{"arch": "transformer", "model": "sound classifier", "dataset": "single notes of musical instruments (NSynth)", "train_examples": 184686, "n_mels": 64, "hop_length": 160, "input": "log_mel", "spec_augment": true, "win_length": 512, "targets": ["instrument family", "pitch class", "velocity"], "num_classes": [11, 12, 5], "norm": "layernorm", "norm_position": "pre", "activation": "gelu", "head_dim": 16, "fused_qkv": true, "bias": "qkv", "qk_norm": false, "parallel_block": false, "moe": "top_k", "num_experts": 16, "moe_every": 1, "expert_mlp_ratio": 0.5, "experts_per_token": 2, "shared_expert": false, "subsampling": 2, "layers": 8, "width": 160, "positions": "learned", "pooling": "class_token", "label_smoothing": 0.1, "loss": "binary_cross_entropy", "residual_init": "none", "optimizer": "adamw", "lr": 0.0013, "beta1": 0.8, "beta2": 0.999, "eps": 1e-08, "steps": 2800, "batch_size": 64, "epochs": 1.0, "lr_schedule": "cosine", "final_lr_fraction": 0.01, "warmup_steps": 140, "weight_decay": 0.4}
Rows from block 3 of a small sound classifier, named by matrix and row number. Rows with one number within an expert belong to one neuron, the router's apart. Each number is 128 + 24 x the weight over its row's rms, rounded and kept within 0 to 255. All counts start at 0. Numbers have three digits each.
After each expert's rows are labels from the 100 clips, of 14976, where the router gives the expert most weight on average: "responds to" is what is common among them. Only what is clearly more common there than usual is listed. The data: single notes of musical instruments (NSynth).
# router: router (model.blocks.3.mlp.router.weight, 16x160), inputs 80-159
# up: expert up (model.blocks.3.mlp.up, 16x80x160), inputs 80-159
# down: expert down (model.blocks.3.mlp.down, 16x160x80, transposed), outputs 80-159

# expert 9
router.9:110097134119109123146133128100117135110122085122126150169136118131182085116138127125067089085129162113117119135130080145157135184091105092123170104176074163131152156102151183146136093109098084118101115134110175141177136142133101148103148126
up.1:166162118144170159115157101125158081137091127114101069059152154146132128129110135139119115129101120129108104111129185089147097123097151188109136155123153112146110160126138090114108132140152138161138134143165164075067147167091135129132096140
down.1:130146129146146137151097125123099099098111151130104112150068096138099139140154127165084103143124110124161143118115076157142094151105109099171177081080119123132158126076161137143078135153129107089165139108111150136148136137119132146104117122
up.2:128145124127139121142118084144123080115123120185132115125081121118146120128119121133088141089103100067091084123106139154161109148096164164115165136129132144124113133127181149151113092146136132148129145082125151126125110137112093120144116154
down.2:122169101142127142109137121119196152112148166118106153136111130125115117151120145120140146110154123116181155124120106121104099145125128114089117104086084146187137158125142147105110127140121127096135208146107125165104150114139118129088138112
up.3:091122105121119136162119106118108125134109148137127115174110108140154127111120121095084132184170109121144110141092121144092161166106122115158114147127143161142138116098134132117129151128085097128122129123110153165171133146105117109106140131
down.3:078142143082091159079127105142117150130147112113125141162123129115156155113135115092164141160083150128108131145094091139118133122170166163110140129139115136105123132147138163155143147148120083152141102129135153103056078107141159118134119112
up.4:126118125117113132129130149153105136112121085099119148151119119131122101126136086154076127132144127215147166148125116126089109133122124099119125107118096119142158155116105155129088126119175126129078128128101155123143144107110107136104124120
down.4:155078131135146151090142095113153158159121119194166134176143125091143158118093131135116138130118106136159127149142177126157155133130139115115144144152123110101108166105109128150121083099104145170115109110092132146167137081137139138137125144
responds to: synthetic; bass; octave 4

# expert 12
router.12:134126159155116139067120137171155111152139143110115111102137171130084140136110119160159174105112121139142158142145196163164123163106080165163142157118127098132130106165152107141157115116117110145121164168121123125146142132163157105173150108
up.1:101108126122123173083152151118100100127144112108130168129116140059122185143133142108117114104139175146104127134133155148121144168111114107100105109124152143132128093074108164140081135153140139135122137122143151137108148110093144105136095177
down.1:130122127093128157159162115088166126083136068155131198108160149094097122119111131101164131097128140148171127172130115126149141140136156111125158153122151148118118171087141111141118141108124104119089084145172093142139118113125126125137107143
up.2:137171090104116160114176130076121152143139157152163144091145128132123128116165128143154139140104148110122126110149113172119126133123178129150197131115151090137120124144136081102124115146102134112138105124077164146129173160102160169142164135
down.2:119139102149153174149135131118106087076097125131147085135094097190125118102159123150128125173143164089120131101142105113127198130072172132124139095125125090145122123132103098139160088154152146159093120094135132112141146138152114132150114140
up.3:124141143130133156125130123170127136139103125114140124147118131138113132149121093123131086170114166154091144111092155131163142100155160129112099115141088126150091131124137108171128137142112118105128127108148164113127128139086161136083189143
down.3:150108121117147132161123133143117134166156128115121144121126079171123119147128109116104162139153130140139114091146090100090164112153120133132130090113125121134179117165096151150152112140136151168108116105138088108117125093143133145106144123
up.4:108149131134159128125145173112101120175139121159132149133124095084121115118137173105124133101060126171094152117120119123085160104097082097123092152120181131175118114133170144109124163132124155110145129151138099159082123141113163120135112141
down.4:111151140116132170151165166107155152122174155136119109087140130135147114116138136148123177139110155126135116123103116136171134116130109157154115120139130113155113149118118158105105126156094114129129101102165109125171125104106134136112171092
responds to: bass; synthetic; octave 6; octave 7

# expert 15
router.15:172136129122136160102083152109173096147137139128130061080155167110133106125109112136159095109159120121094123118099138106144116133111141115129126129075126118171135122148082106098142126149113094150147152099111139152155139120157103106124135150
up.1:116109133100153130116115133088178080132118094129144097132099113147117117135120189162092103126137128067138125119123130145150075153107109132116135140125125142173148146136121106157137096138116109177140144103110098141150112090099116143079134164
down.1:123149136168138125157123113186115117126127163132156116104127143175092136154141133131096140142101132108128124166154122141088133107131134119125114138122089114106119145168152139146112134109086126117117127190148190121132163141120104137204136142
up.2:171152139124083109085124121127105153106129139103129101159086115100143091166085118141132180112105149140129158145140125141081154126142083122131123129129166115168185136067100095151142099090144116102120157089181143130131167066138146099151125143
down.2:168096170100085152159134110116132143114135107118101129120149121136154106144106119091104130155171171149102137121119111156145120170138148114164168146109119151151158118157122170109137111123139121103113141130192082130098100144141156127104150143
up.3:141096150134080104148114117116095107085096134148112103113110080146091111118114161126115168066124082136121127145123121131111152086135086141123126158112126145117141105139098140105151153106116150119116132147118138115094118124164143129136151117
down.3:115125123133151090133125149113177137122110174121133129100134189076107105148083105144161152135156101092124134095103103136127118138135181132090111158108097137123132141134128102142140120130101129108120129161096093158149147140141121083147155127
up.4:088115125127118139149096148109134173115145124098145203114122124102158135121095102141148133155115112150115143146127119107113124125166158121132105113164115113096101143087105123130141101110108178107148130111117083139147096070130121105146083126
down.4:129136124127097098117130103100142142140155112137140121112111130118118129168125064136138135123105160129156169138165140133130176120145133147152102152124121146139084133134110153144163141143139121123120112140096141071136159121122136096150164100
responds to: pitch class D; octave 7; note: D7

# expert 2
router.2:111166127147116160101144126136124155150151151118140159109166119115139126175127087117141153065138090111144146135118135155096143124113128123156143122145137099124096128110139115108140116152156157141108143153076121095153128132196126111207111146
up.1:147170112186171162143115132131165104165142109128106133130152132153121151127111127119177145150114096094097136160131164105139112155112172150120122138124103153098157136085083117126123129161080111124149130102118089132115153128149155119090111084
down.1:133138102141133169147116104139120128101125138096105130097163099106141124137132149081124109120143162128145122119184127138172152091094103106140104126097121099120128112110147119102102172117077123172125137149144108111102161123128097138128095111
up.2:117150168140104096164089142182131134131124127164140160150089156121119140123134100122140143163062131161085115097108145134137185117090133112106123143105101143109130127129133149150162101125161110146116146082165148113120135126080135107137132113
down.2:129101120129108120145152121126133107158155105154100148121111175153133125113109142104148191160133156159100149144131144084183154140124096110145095175129108156116102144122147139127090119132157122143114123114164112091093118101118115116139137112
up.3:080096105133127133137125128123129086147141107149152129125095102104050121121135125151122104135164107106140140146098085162074129125105132141126142156147142119165125132110102136164145158080141113148116144113120105132146177141126111126117130177
down.3:103138132103115138103158113109178129136091134115108167144146113096146130168101133100150147078123141126144137137113089118146130155112138125140084134134123106128149162132105125165107128140090148154084104112098139097089147134153134157170175133
up.4:130146115157122118079142094112117112144134105126145142174102127124108126160128143086118114119120098105125083159185110125093110121112147162118114119134127148104114097115114107130077149088084108143134084112085160133139173152143122145143115131
down.4:100094105095112106133101117109126155122111174135067115127149132123118126133135098115134069126134102125117125165117112148126164119130161137112144100109125113125127182110136131080139123162122178118132110120111082111133126146152112107147112102
responds to: electronic; keyboard; octave 3

# expert 11
router.11:123133131112139094121146118127157126128159089112137144150100151145159147136108117138118142174128123127095157146167161097141170123120166162127109101119132140112149138079128156149117126135154159157107109103162074124105097084114140090101120097
up.1:137153145109113139155146138132143104143105110092121159106175101149156158119164174116104134112106101140070169120130147150147101154129120152081082148094126112152105154132144126116117098157125120112149106105129065138113137149175150133104114129
down.1:112089080116138072143105088129129093140133130085107107117156149138115101094139105113106128085130133145100162119135120111150139177107128171098105153140149132121169123136166134152116114148127116113116100117133120134090161133130173151131137124
up.2:118131111138161144109165137110118102119102135128119115121186152141099122089096167106124143132133142154133166116084116158142072159124161109096124105129162155135130118106102147153135124167149109058148151119118095155152118114190135130131131116
down.2:138136144114115145155114084090099108120112122142135110158152148090126144129136172101127120140126106121108136167172127082111094136072119176110071104113155098131121085129151105161083126150086137097111136120132116101098089133073142101155149137
up.3:126116176143136113103116125119075130150109134122169155117117122127117073149101150097143119143118136134137171088125105105125114152080083111118156143135121131151133139133153099102143128142101127141107141165097154118155135133096147127096119134
down.3:124123115116160155136144139156139117090157102158134106146114121117140171116120141157073119128087123144200094136125147115108129148129135107129131144141080147139104139164094097122123135187122168126144165085141172113114126113163124125129113148
up.4:127169130107149167104120168141147126123123136136144161110153136103143158151088152137130153113125124094138101112163144097129138152084131191124133108156172105085105149114129146135143132148117106137121153129157162132119122099123105110101084130
down.4:128147096133117113138095118108169104125112137139125130167130127154069152168123112109105136173139068116116128080102133156108127158129130120119112112139109156129163135127102148139149160101117136140121099116105114114106097158145146074100160112
responds to: octave 2; pitch class C; pitch class: B; note: B2

# expert 13
router.13:093158175114118170129119151144125119111138072136148091101120135131159152134130112085154136136117105134167122132133146128169104119149169137129136151116148125117119161115133130109167127118119119102170122130138149165106104157122144098087133113
up.1:109128121152103101085158124103131104137172090143125138140097140127129156185102103133126132113102104094141115117141107127095120092132137154081130112148190155120114126147161124191177160146128124121157119178166192131122098159142132146121099153
down.1:152118085117150108159174089147101137109156130088166130118080164080099150154101132118134119125124120086146157120153154076152118092123123127154127111125121100097101173139138090135139118105160136098139110166122114121127102127135096118098112103
up.2:179141155109145147139115159149116133136102127098120118108154147139114131148148088110140142125116185134110150098106168126183145145138072127132171144132100160131136140150121164131136100104115112117165126121135108126101144140098113094124124110
down.2:125100167114103130145126149126098123123117140090126143137080093119132146157154160161132146118143140140124141138124161140119135131134100133160160098125136148097168119115141123095140110112125143112150136152104104126086092131129087141112147121
up.3:075106133151138106159106105133131114123127143143160132138138138117129148120098127151121113180148059123139109148114126118105118108171142121114106144134161135094130110125132134139107133124142095124157076128147147156141106117107135166116076117
down.3:133113103133108152133130109129134103124164116154127156152133224100160137107103143136116145128119105126121113107165135097135137140161152138159133107097113090130070119139113104107145130115119102175135161144088123146131103139152145114118092134
up.4:148087165111111135136098142175089122138134130101134109080164109132107059105113132110097160117150152097054111119090141155123165105113111133115132126159156144144152119106122102125156099083129095107136107117153146128100168153118109117159122131
down.4:098176155103139121149094148159090129126144128088176123141097125135101155123113110121118145109120108131149108119083137167129145103160124072127144101131136179086171115115094129112124104145157125113170104123146130092125114150141130121149127158
responds to: bass; synthetic; octave 7; octave 1

# expert 10
router.10:129101121137136128134141084174139157105119163116110062090145159122109142096104135153096149105087138124155169118135156129147117128168126126103102154124119159159127159126129101114146157177133153139127163178098125089089092125108154121171142117
up.1:116159130069118099112128132124135120158141131167175125107125136163107131139142118128077146110115134178100141143128161089087096118133116111135094110090127149123096146146101107118151087145151148120152149140150155160070140115163125124121121170
down.1:142124103130111134118136120160114133139138126125147190135164077138108089148140142130124170135113108155083108123155093103135124108114108093132150152094151130095131156146130129114084140159140114072145093098114099121135163107146112146080103155
up.2:105103118149097126158105128138136115107091108142112127088154097090089141121137139171122126144173133161095150126112132133105179145129138118091102139119119140124141120149137123140116124100116151107129130116159145163131182117183157132167092137
down.2:143095108156136136141149152138132114078108108137124088096119097124113104123087060099171120128139157127107145157091137156108122173106164120141141131084144146110112128104087143134130146125141116130146100153072082121181131106097093129097169124
up.3:130136139083143149114142144129164135083147184085119103148134147104127074118096126126075149159117144127132131111154143104100129110188144132148099140128125073155175136117085077117125180152160129121133117102109124136137132104142146121106131114
down.3:103109114131156128103128120095120130104145132125129189115125132092160115126110103142144118107175148121128154174157089131118152089131116151159115101085137109104160118137156121141138160125149143115177103134104115121105136148155162119120108126
up.4:113137119105115182114119135108155179152081127111084185148125103118170115154160102139121109072102103122155098128134121119105098121123139152159151127134180098130127102168105102142083125131087138153110109156107140090131098133130191130141101147
down.4:123132102094163144143107116100104112123073146115147134120161143148118153125155112145124112103161161095135083088137175194150091155145154111160105094149120092132110117092136128155169137105119132092122164154112135132090119137138122106187147133
responds to: acoustic; flute; octave 7; octave 6

# expert 5
router.5:143168143095168125148105102160116128099131116115105151103144137173121112139134114146138081142085090170137102115146134116126144130123140125142132149129134104115109082176101098126143149104113141175139152122100172132149147153090162085181109139
up.1:067097121146120109128140168097095103120114128111138109149095096112115108108098142173106096089106107153160148174138146126108125106118126120121112098167121145181113110127109125153133129127139147153142099152164142142120138100105174133121098146
down.1:142072118168117157140105132161118141110154124109131128138091145132113145155160102132146111133125087150147114128103142104162147132115140100146053102126118121154114096158131119172091146157096168107126099113119141099077138101086105114112115102
up.2:146132077140108117110164123065161163161159138119155085105168123146126126128178147118148135116168141113104109093107104127199115142125139139138115119116147133117143069132136102084105148143114069164151163153133115154102130157154126134127180098
down.2:134116129117129143114155128111130114136140173143122101119098139142139110156098183112103126124175109115123151112090115139109176142167151110066147102111126152165152098141101115135143131097111128117147155124140073119115123105122143144126151126
up.3:130114114118171112139100168119161103128118139145160099127176134168094096122135092150149163106158122152094133144123138147135168134107137123119121168123138109139138146107086084147124111131136108129125098115112088116141167130107111092119156112
down.3:113164124125093129129088097118131179093133149168123142138090163152147141136087123117126124148131111121105158128155127123113108093130105105175106092095161134080124132154184153129118140087111089156112133102129138149112126145155136122176153119
up.4:098114109124142132153145150091145109113145123167106182122154144143176146129110112123122154117130122149139127052117154120140096113159144100125116148160159128150149097136085136105102149148109137157148140118145129115122173115111188132127107188
down.4:124088093119112123116127140111109111126106145110144113101115167122133102094077129165077083124127155108132134122193090087134159124127154123111111125134105163079140084167107095165099167125129146125125154122095158118103099082139174149130091114
responds to: pitch class D#; instrument family: keyboard; octave 6; note: D#6

# expert 3
router.3:126130095143129113170094117103139123132137131123149139145112110135109131087141148157085127163149121158155078161166093143118158104121122093127106145133170127162167112160085117098104130100078131150130126122159093131124122089120140147107139151
up.1:130110129136118087101152101142138169140145139100124153142095153142106093115119106120135110100132139118120107127152145156125145146129102118157108091120124125130140126104143170101121129135113107143094129149132135101139120111128105140154132071
down.1:102108121155126129107144109142126103134194078134151170144120138143129131111085130149141160114148186102177186163132150151108152134141138119100133113139114119111147208139108099154129137091134162086137084128128108137131149106134127090137137115
up.2:109114140087140122120127097115147106123110130147130136171105140098145137153205112112111157122102122116125138087139095172133127124144143112117160142112096148139131118148126163153146144116134131181123137082130110112107176143118143172129119133
down.2:152135162123122103145090097132147135098107115143162115085125116147165152137115093079112099135093114107101128166110155179192151099095141117152137127130099171112121083148098135100142120140134163133175114098162133113125144140131125131093135146
up.3:115112096108112172129156130167120170124111133152141137101139158061188144095117116115119098134134093101155140142150112081159147136136142158153175137116112130117126120163140108119161128135125121126122105126138110126139092172118125135136096095
down.3:136122118131127122127169131122128133109119169123091158154096128104149157156136140143141158118103158149101151127121119128123101155175109144096101138099142172139133041152158146160125126125149157103083145135110120157102115141143138134131143118
up.4:126140101156168159091176121120100142108134131142165150153101152125118083181113123129128100121149125111162146127126130133127136111084138121129133124154132159145137135118154105109136095119122115150110123101125097132167164128095105154114154136
down.4:136141157142140151090127104105113128142125127132113139100127113175129061118124131118123104137150118095115095097121081128161167151076135146113115088117083126099113132158130120147151114105122107166139139155105128168149180130136161094130132111
responds to: electronic; organ; pitch class F#

# expert 4
router.4:150135107162124158126127111128139091106136140138130125145095108129090135108129181107149133182183091093107109156120105181117128142135151153118145140126152126111144109115092081104125125103145077088160106090123132178149130088088136112077167132
up.1:124102124189139142143115100129120137088145147141142127157112117122122147091127133102149116175131115086101112174111122165095127093137119149123170130122154114103112099137128098164157119109130125108160085130112115171133120120120159141147138087
down.1:108157121123118108108176160112128148114093182143156081147158127130120131101143159142089133153145120148124101105133103116128134113133121154109153148128096073128144171170101115144091171140149176118129086121112119129139085102159141112153095130
up.2:135112165098114142149146117121139117134098075113122135091111184147138089125127098133139116145096146107125119116161146190135114131117111129147172132167148098140110138119155127128131095151132158120112119135112121121099123136122101153206140157
down.2:113103131110110156139136096162177120115135164133144122135125099120115122104057118169135133122175116139112153168115134152122135156133129116125115160126134142134074102169157118155144118130136095128122084130162178173106144135082185168142112121
up.3:099150109134107148128144098124127139154151117188131121134159171107187141148115147093163086118109137116137114121118145068154122089151137169169160157137138129120105118097149115129099126133114112148141109067130172116140144149146134122089133151
down.3:121112113141103125117131109134157173147146072112104181122159139098141146161141117178172156076083156130105150132144146107184068144128153125121086151142156144127129131108162182102125109128116123128130098128116141138126161140118141148125148124
up.4:148125134138104073087115168139112160087163091114104107118146126120164123147119108118087154122095089184162108140130160128140124109113116102106127153132160153102116143111155135118147099129084142188117164118126096125092139093160157113149109094
down.4:204123119133155143168158097163131129112114117198124101162093108156146130166126092088149147092092101135164129130155141143160121141114122106100147080171134122130132099133127168117133121145163100121131145142174149154130139134146127149175164101
responds to: vocal; acoustic; octave 3; octave 2

# expert 14
router.14:095105134157160151074142087122124149093166120146128101136118178141125139182109133132149109114108139124170147128182159121145129109122104115142114134110131138164107087151147124134086119104128130124148160125127100104143146124130151073138145112
up.1:159111188122126128126157131130155161103133119080114125109111145110145141142115138111162137116102146107148140129110146169146083080114176139107117082126165132102115111125156123146112154128065125111114123163101156124140095132139114149138093121
down.1:100114159102149154111117142150148129159172100137129107100147123119117158081113143122152151164099116139146106101141119097114144127141125130122129179131154094099092156153126110119099136123134185105109133145119132141177097132130156145161162050
up.2:107156095136121155126128141145144112150081111135141137123167185123132088123169148128126099136131146155115137105141102120151108182131110138125082135116145113140113133168132109133088138135082072107122110136123146168151165114137153084123113141
down.2:163161126152142097122116124166073103122157174092211120133104152137150144124102113155117144129141106118122133134125115086180127119086118103110100141141137148084151155109141105114138118113133161156081117124140104119126142129082097131135102153
up.3:096120097146153103115147106141111136111184119156140085140103148142112152094102134115166130129185110121137119077117103153108155089113118126121156174093115141164083085155138173079131136139190118170152162107174111115105146165106142114135146128
down.3:105151073106105112091146068157112152140100144115134125150107121125087108162096133149141140122096154105109093153109170146123124145104157123104133132161081134160128117116124156135130142123104135118151139119125078099094131148085077120142140132
up.4:143143113134113144118140113140094159145092121135149146147113152088157177101119110128129146105082136137153108186136137153142125164148154185152097131122192117117112122113142137129129097065103126152132141083081129117125118127153134117122124125
down.4:127103137129122133144105144137126122180185094089150099130143127146161100140167083110149131140134093114093113139146105111129149124121160147132147121127088137069112158140115099131150136169153102151103137079118119123089123128146104112136140094
responds to: pitch class E; keyboard; octave 6; note: E6

# expert 8
router.8:132135127124106166126159117174107152084115149095118134134113137092127146113137111158138137093103159105155152148173117109131156115116108138152150082131118110126126153104150078128124161129138154131152135145113108094091099105149147119154126118
up.1:163146109139087082086145105112157140166133139138118163113140121129119096108123141122103089170133182150109070107110137147119146076109134125121120113132138141135113143106099089121131199154102141142116114163124137115119150137138098098118100192
down.1:148125142142149123133099110123129143148113138131120150103119133095140124088148147126128100157175131095066161132119145169095094138114185124071204121131116120143167170128103143094120122150110119158182168127074144146107129140129144103144130158
up.2:135141098139144088149161175128160112153130140199150136123175090147131113112114125148145157153115097154142145146137129121123149114159129108107115136138121123170114124158152131128093082087122138101133092151129121155161199099095140158112137152
down.2:105109122094142170151122118100109122120159152130167142109137145113162095121082146103161134123153144092130099109126082141128111113099134114123135116130140111088130130124121139152099101158152143128096129137153155122139115129138119144128126111
up.3:134146156122138146129137120057164147149145107151095110115135148117130128100130165120142133087185096162113135138134163127154159087127136177134137165100149170152111119118121132122132169138132114102095109110140098112133108130130096094148133136
down.3:114131115110114141145124145116129127142168114130148130160118112106109124165120137140176128135112143105125094091107128136149139127138103100143139147125127155178109123130130072104113117153100138125105105141182142135125116111176102108079133139
up.4:149115111145164101138153123116129094117106131091138126125098133120082153122116135129130106130130097142125127112127154093127118118130134164085080122124135155167170095174108135168175128103140081114140110139111142139133153130089141144161149111
down.4:112136143128115094135143143119135112106173162095139133136113107150085112139139122094136144117124137200154139121119106116155163167113153122103095146111127170155134095149109168114173137111102115140093135139154131134122162111100162139157143112
responds to: brass; octave 1; vocal

# expert 0
router.0:115127151151113147106167117114107175121101127119074089100107143106104102126109113120121159087114123127117118158144120104140127124091112142129108138112109118134131117171153155136155147144129127122120101151115105113106116116100107131191160091
up.1:158111151128143153093102127057119158107107138099083105130132105173134101138144125139082162124177123106104142122132135111133175132103123146101101098097147098132120145122127156154129155111122141114119146101136119119126151125118156127192128096
down.1:115110126077085125121118110124107144159138090139143171133143125101151161121128095168140102117143113136130137175144083121104137138142132122129120124116115124158161099153132122115084101158080145153088122107100134146151095108134117133112124142
up.2:137174123116147158139134149065143120104113103110151123139149107111109146159073135144114128147122111127116115160101146117087089096146111069112145127157156102136151147089133099101103133118153099159109163125115095155128135106096129116116149164
down.2:086141104111092117113138156104129130174134134095137146161152190126124105169145169166121160119106180141131133121185131128129130185146158128135132122150139157114098091140129161140141111157107131135106132137129148124094104141099087166102139105
up.3:091147127148110140081151080126142156125163083130112145147156111120168105147095130134171134134110098131157126156133151161130129104174097090148157132121133108112132141157107152126112115131105138153120141098100145150088138103131111097128125153
down.3:078095091131115098167138083158094175127145101137136139129125118113132148135101120119133107115102151102136122125128146094119118128157128082151122126125126108083104119096134130130131123156113114137123123176147130122098154128104132168152144159
up.4:125132135116131151142161178166091140159123157095151142139128118113118123082159128090137191123141114155182163132152116072154141120135107098107155157071121062104146100155125115129132141112108141121157111125128114118171155129146109139136152140
down.4:178123139088094139143099120153145120067132162112141116089153114135144144127118128092094093157129119167153109124177116102088153136145128120103119110159114140118110087128104103091099125122129124142133112139107069151117120113121110128110118109
responds to: acoustic; flute; octave 6; octave 7

# expert 1
router.1:131165146152122142076124124145137154107115132101104087120118152117104072137098111119102117094091128125167145147134180119134119147099085123118097089082096102132132139124158112121155162161101159108108134175119114124138132149087133099140134119
up.1:075159146121152124139113102113153108110146114102108166107136114115131135152173139167209162132138131161123095131107097127089175124145154117099126116122147151122116123111146143131109136121108116133156100112155182157106135161114134151124192167
down.1:108106112129131174150104122104099135137135130126144083142081124139133122106132110145126141040127156118106089107141152079149123143186100103076165104122131128082158147091099099115159142119128112104136119152103139133130123142174174162127137155
up.2:103123115133121146138149100134150138156122145147122131171128213097145155152147133136186139128137135132106128133111118096154116142139166159124161127080155138100124104153142119120168113104097137159123163141137194117129120147129098126144085130
down.2:148140133113137137116151102160109136134141101128114082126134148112089154118088109121124131108103133122108116121146109114125119120115161129151111151074176137127178102135123157122174174134071115129124105140110088124133146103140116093136184121
up.3:131109150146135117095143110098097116126112100086150096115157106121086089098138130129082130128134162146172175123183123131115148135096113088097097127133073100168145156137101137126126161147137156106078155178091154087108152132143103103103147160
down.3:126120120128092127124145104134172107135158116157198121139152099106179139120139163143136111163134106150141116148172103131148100099084136145171144122107143121097124165176113134140084118124134133126158117084100136158126134132147122110122064149
up.4:114107101141149151156144125143134133163147168148123162108149140107141132151136144099147131162143097132137107143086122094120141129118108139162156166145138133144140113144120120147092066124065148133127145114171069175133165097100105136145153126
down.4:157122106149138114114118153167112136129125115114102145143133151138125125149101156147144136146106145103154118109116125137124087170152121138148126117146115117147104107083076119105146126157133121040108114183152131116159137137099097122067145145
responds to: guitar; octave 1

# expert 7
router.7:145110115121141134146136113118084198110120156168093165118119145103104135147148087103173104097129119077091095133098179139140138138168100160110169105144123178116099123151177119163166138151145158128140159115136161130112100155144113117138152095
up.1:160119155129132156153113111077110106067148113141155097128142092148101170130106150123152100149136061120124105138095135107119140105098133144100128121107161131135105117150098098130162105136122114112173124120118143134103113153146141121131104155
down.1:134124149132169124170161100130124118121117117127152082116112116102151132100174127140060126121129144149099131117193157086146108082140099141110138148117154097098104175158141097112110126123090102123175140191092142112136135165139100117139127151
up.2:118129099130110139139148164117167079136106115151126133153129126128128098119209160141121175123134128131143168091152104129103124127107139116132117121088111102141147130179080097113104152123152140144151080109115142129148192096156136152108136157
down.2:132105169152137166139151090126149138145139126119112121140140144113138121122136115118097098156098121143116101149150135101153082124123123164147130138106151080097126143144129137146176122114153104131092160113112156124140129106177142138161141135
up.3:129140118152113148137138139185149122175129125131117115060150121133123175137158151105156131156091125166118123147130107132122136118110119130115073192127131139110135116140145122146096119124096141094126105122126159130115153135132127137097130096
down.3:085132143134136176113149108125156107148172112141104133074163148134128123161115120162128102114132112083120138126141136159091143127117113165152144151101098075125143164138105145128136111118143127120117113112128150084133156132103105162133089110
up.4:148134153132137116132090098096140153170129076117140126106137106136110086097177160154138128112132141156161123119098126147130097162117165101117093145115124099123159136121082117126094100121140136145116129154112130142111143120148124115147081167
down.4:097115090127116104144103148186116130141103154094109110121129130124100082122088143135134131145138110156166113127106123096169106084130127109123112151127149137103090098084151145149145115087124153120117173101147130150138131131118132118122150124
responds to: string; synth lead

# expert 6
router.6:128116145156137106170138167173130118132127110134129107110155137144141160118158095162168150151124134137115173103074142126140126107148155127101123128133120159121102125105156147139123092166155181122109152086137134130087124118120097179176123156
up.1:133149132123118146128111125100155159142112135100171146175156175178143105156141085116120075149137088139106099112134143128150158137141119091166071122114151134134130111122087125132131137116137082159124119078109099173107164115088152105146095137
down.1:111099140128126107142161129186147112141147118102148098128086128133114149168079144150103141117041133135124108144118135139124120138149096112107092128144108141159123113103131133139122153091129133171124149126111138129142096088104152137135146111
up.2:122090162116137115125081122119088118101127105077098120138089193097140114143114146105118120126164142103140124119116125135108109093125130141134138063139098137106127144124136115162151121115171111140140087128134151166144136150136111104106137112
down.2:126181168129186167113127107112109191115187110145141128142086162175109129100142138134143101137135111127158090131143114136131126106105111133160135095098173101133167111092095102124151131136112090131176129087130168100110115170137143117176138104
up.3:120158095140139107151120066147139138132080125095115135136136136160137107148138165097117165116136156097099101101149094156108120122097141176128117086117135132120109125154112147108138155101118107165131152125146168120131141097166156108168102121
down.3:133135128101076082155144133090153137087136107120103114074133117137151126153162139135109123127132093097125148141130122136131136162124143130138122122129134093113179148114119101129143125127142119082154126097124176151116143151119130141160122100
up.4:118129137117139130112088166102162132154111137105130104118146122136117122090162115111115105140172114174107088142129100140141123130151169099136057140089132152130096104124139084110174179119118132149138128112115177168184152118132118126113119139
down.4:153103133126146132148113165139092119120095095117132086188163169132167150175091117129116113105096143103146133107084123107121106147143100108112091151154077121149133140148097133136104149109149116155087139112163097134104133133088161130109114124
responds to: pitch class B; octave 5; note: B5; note: B6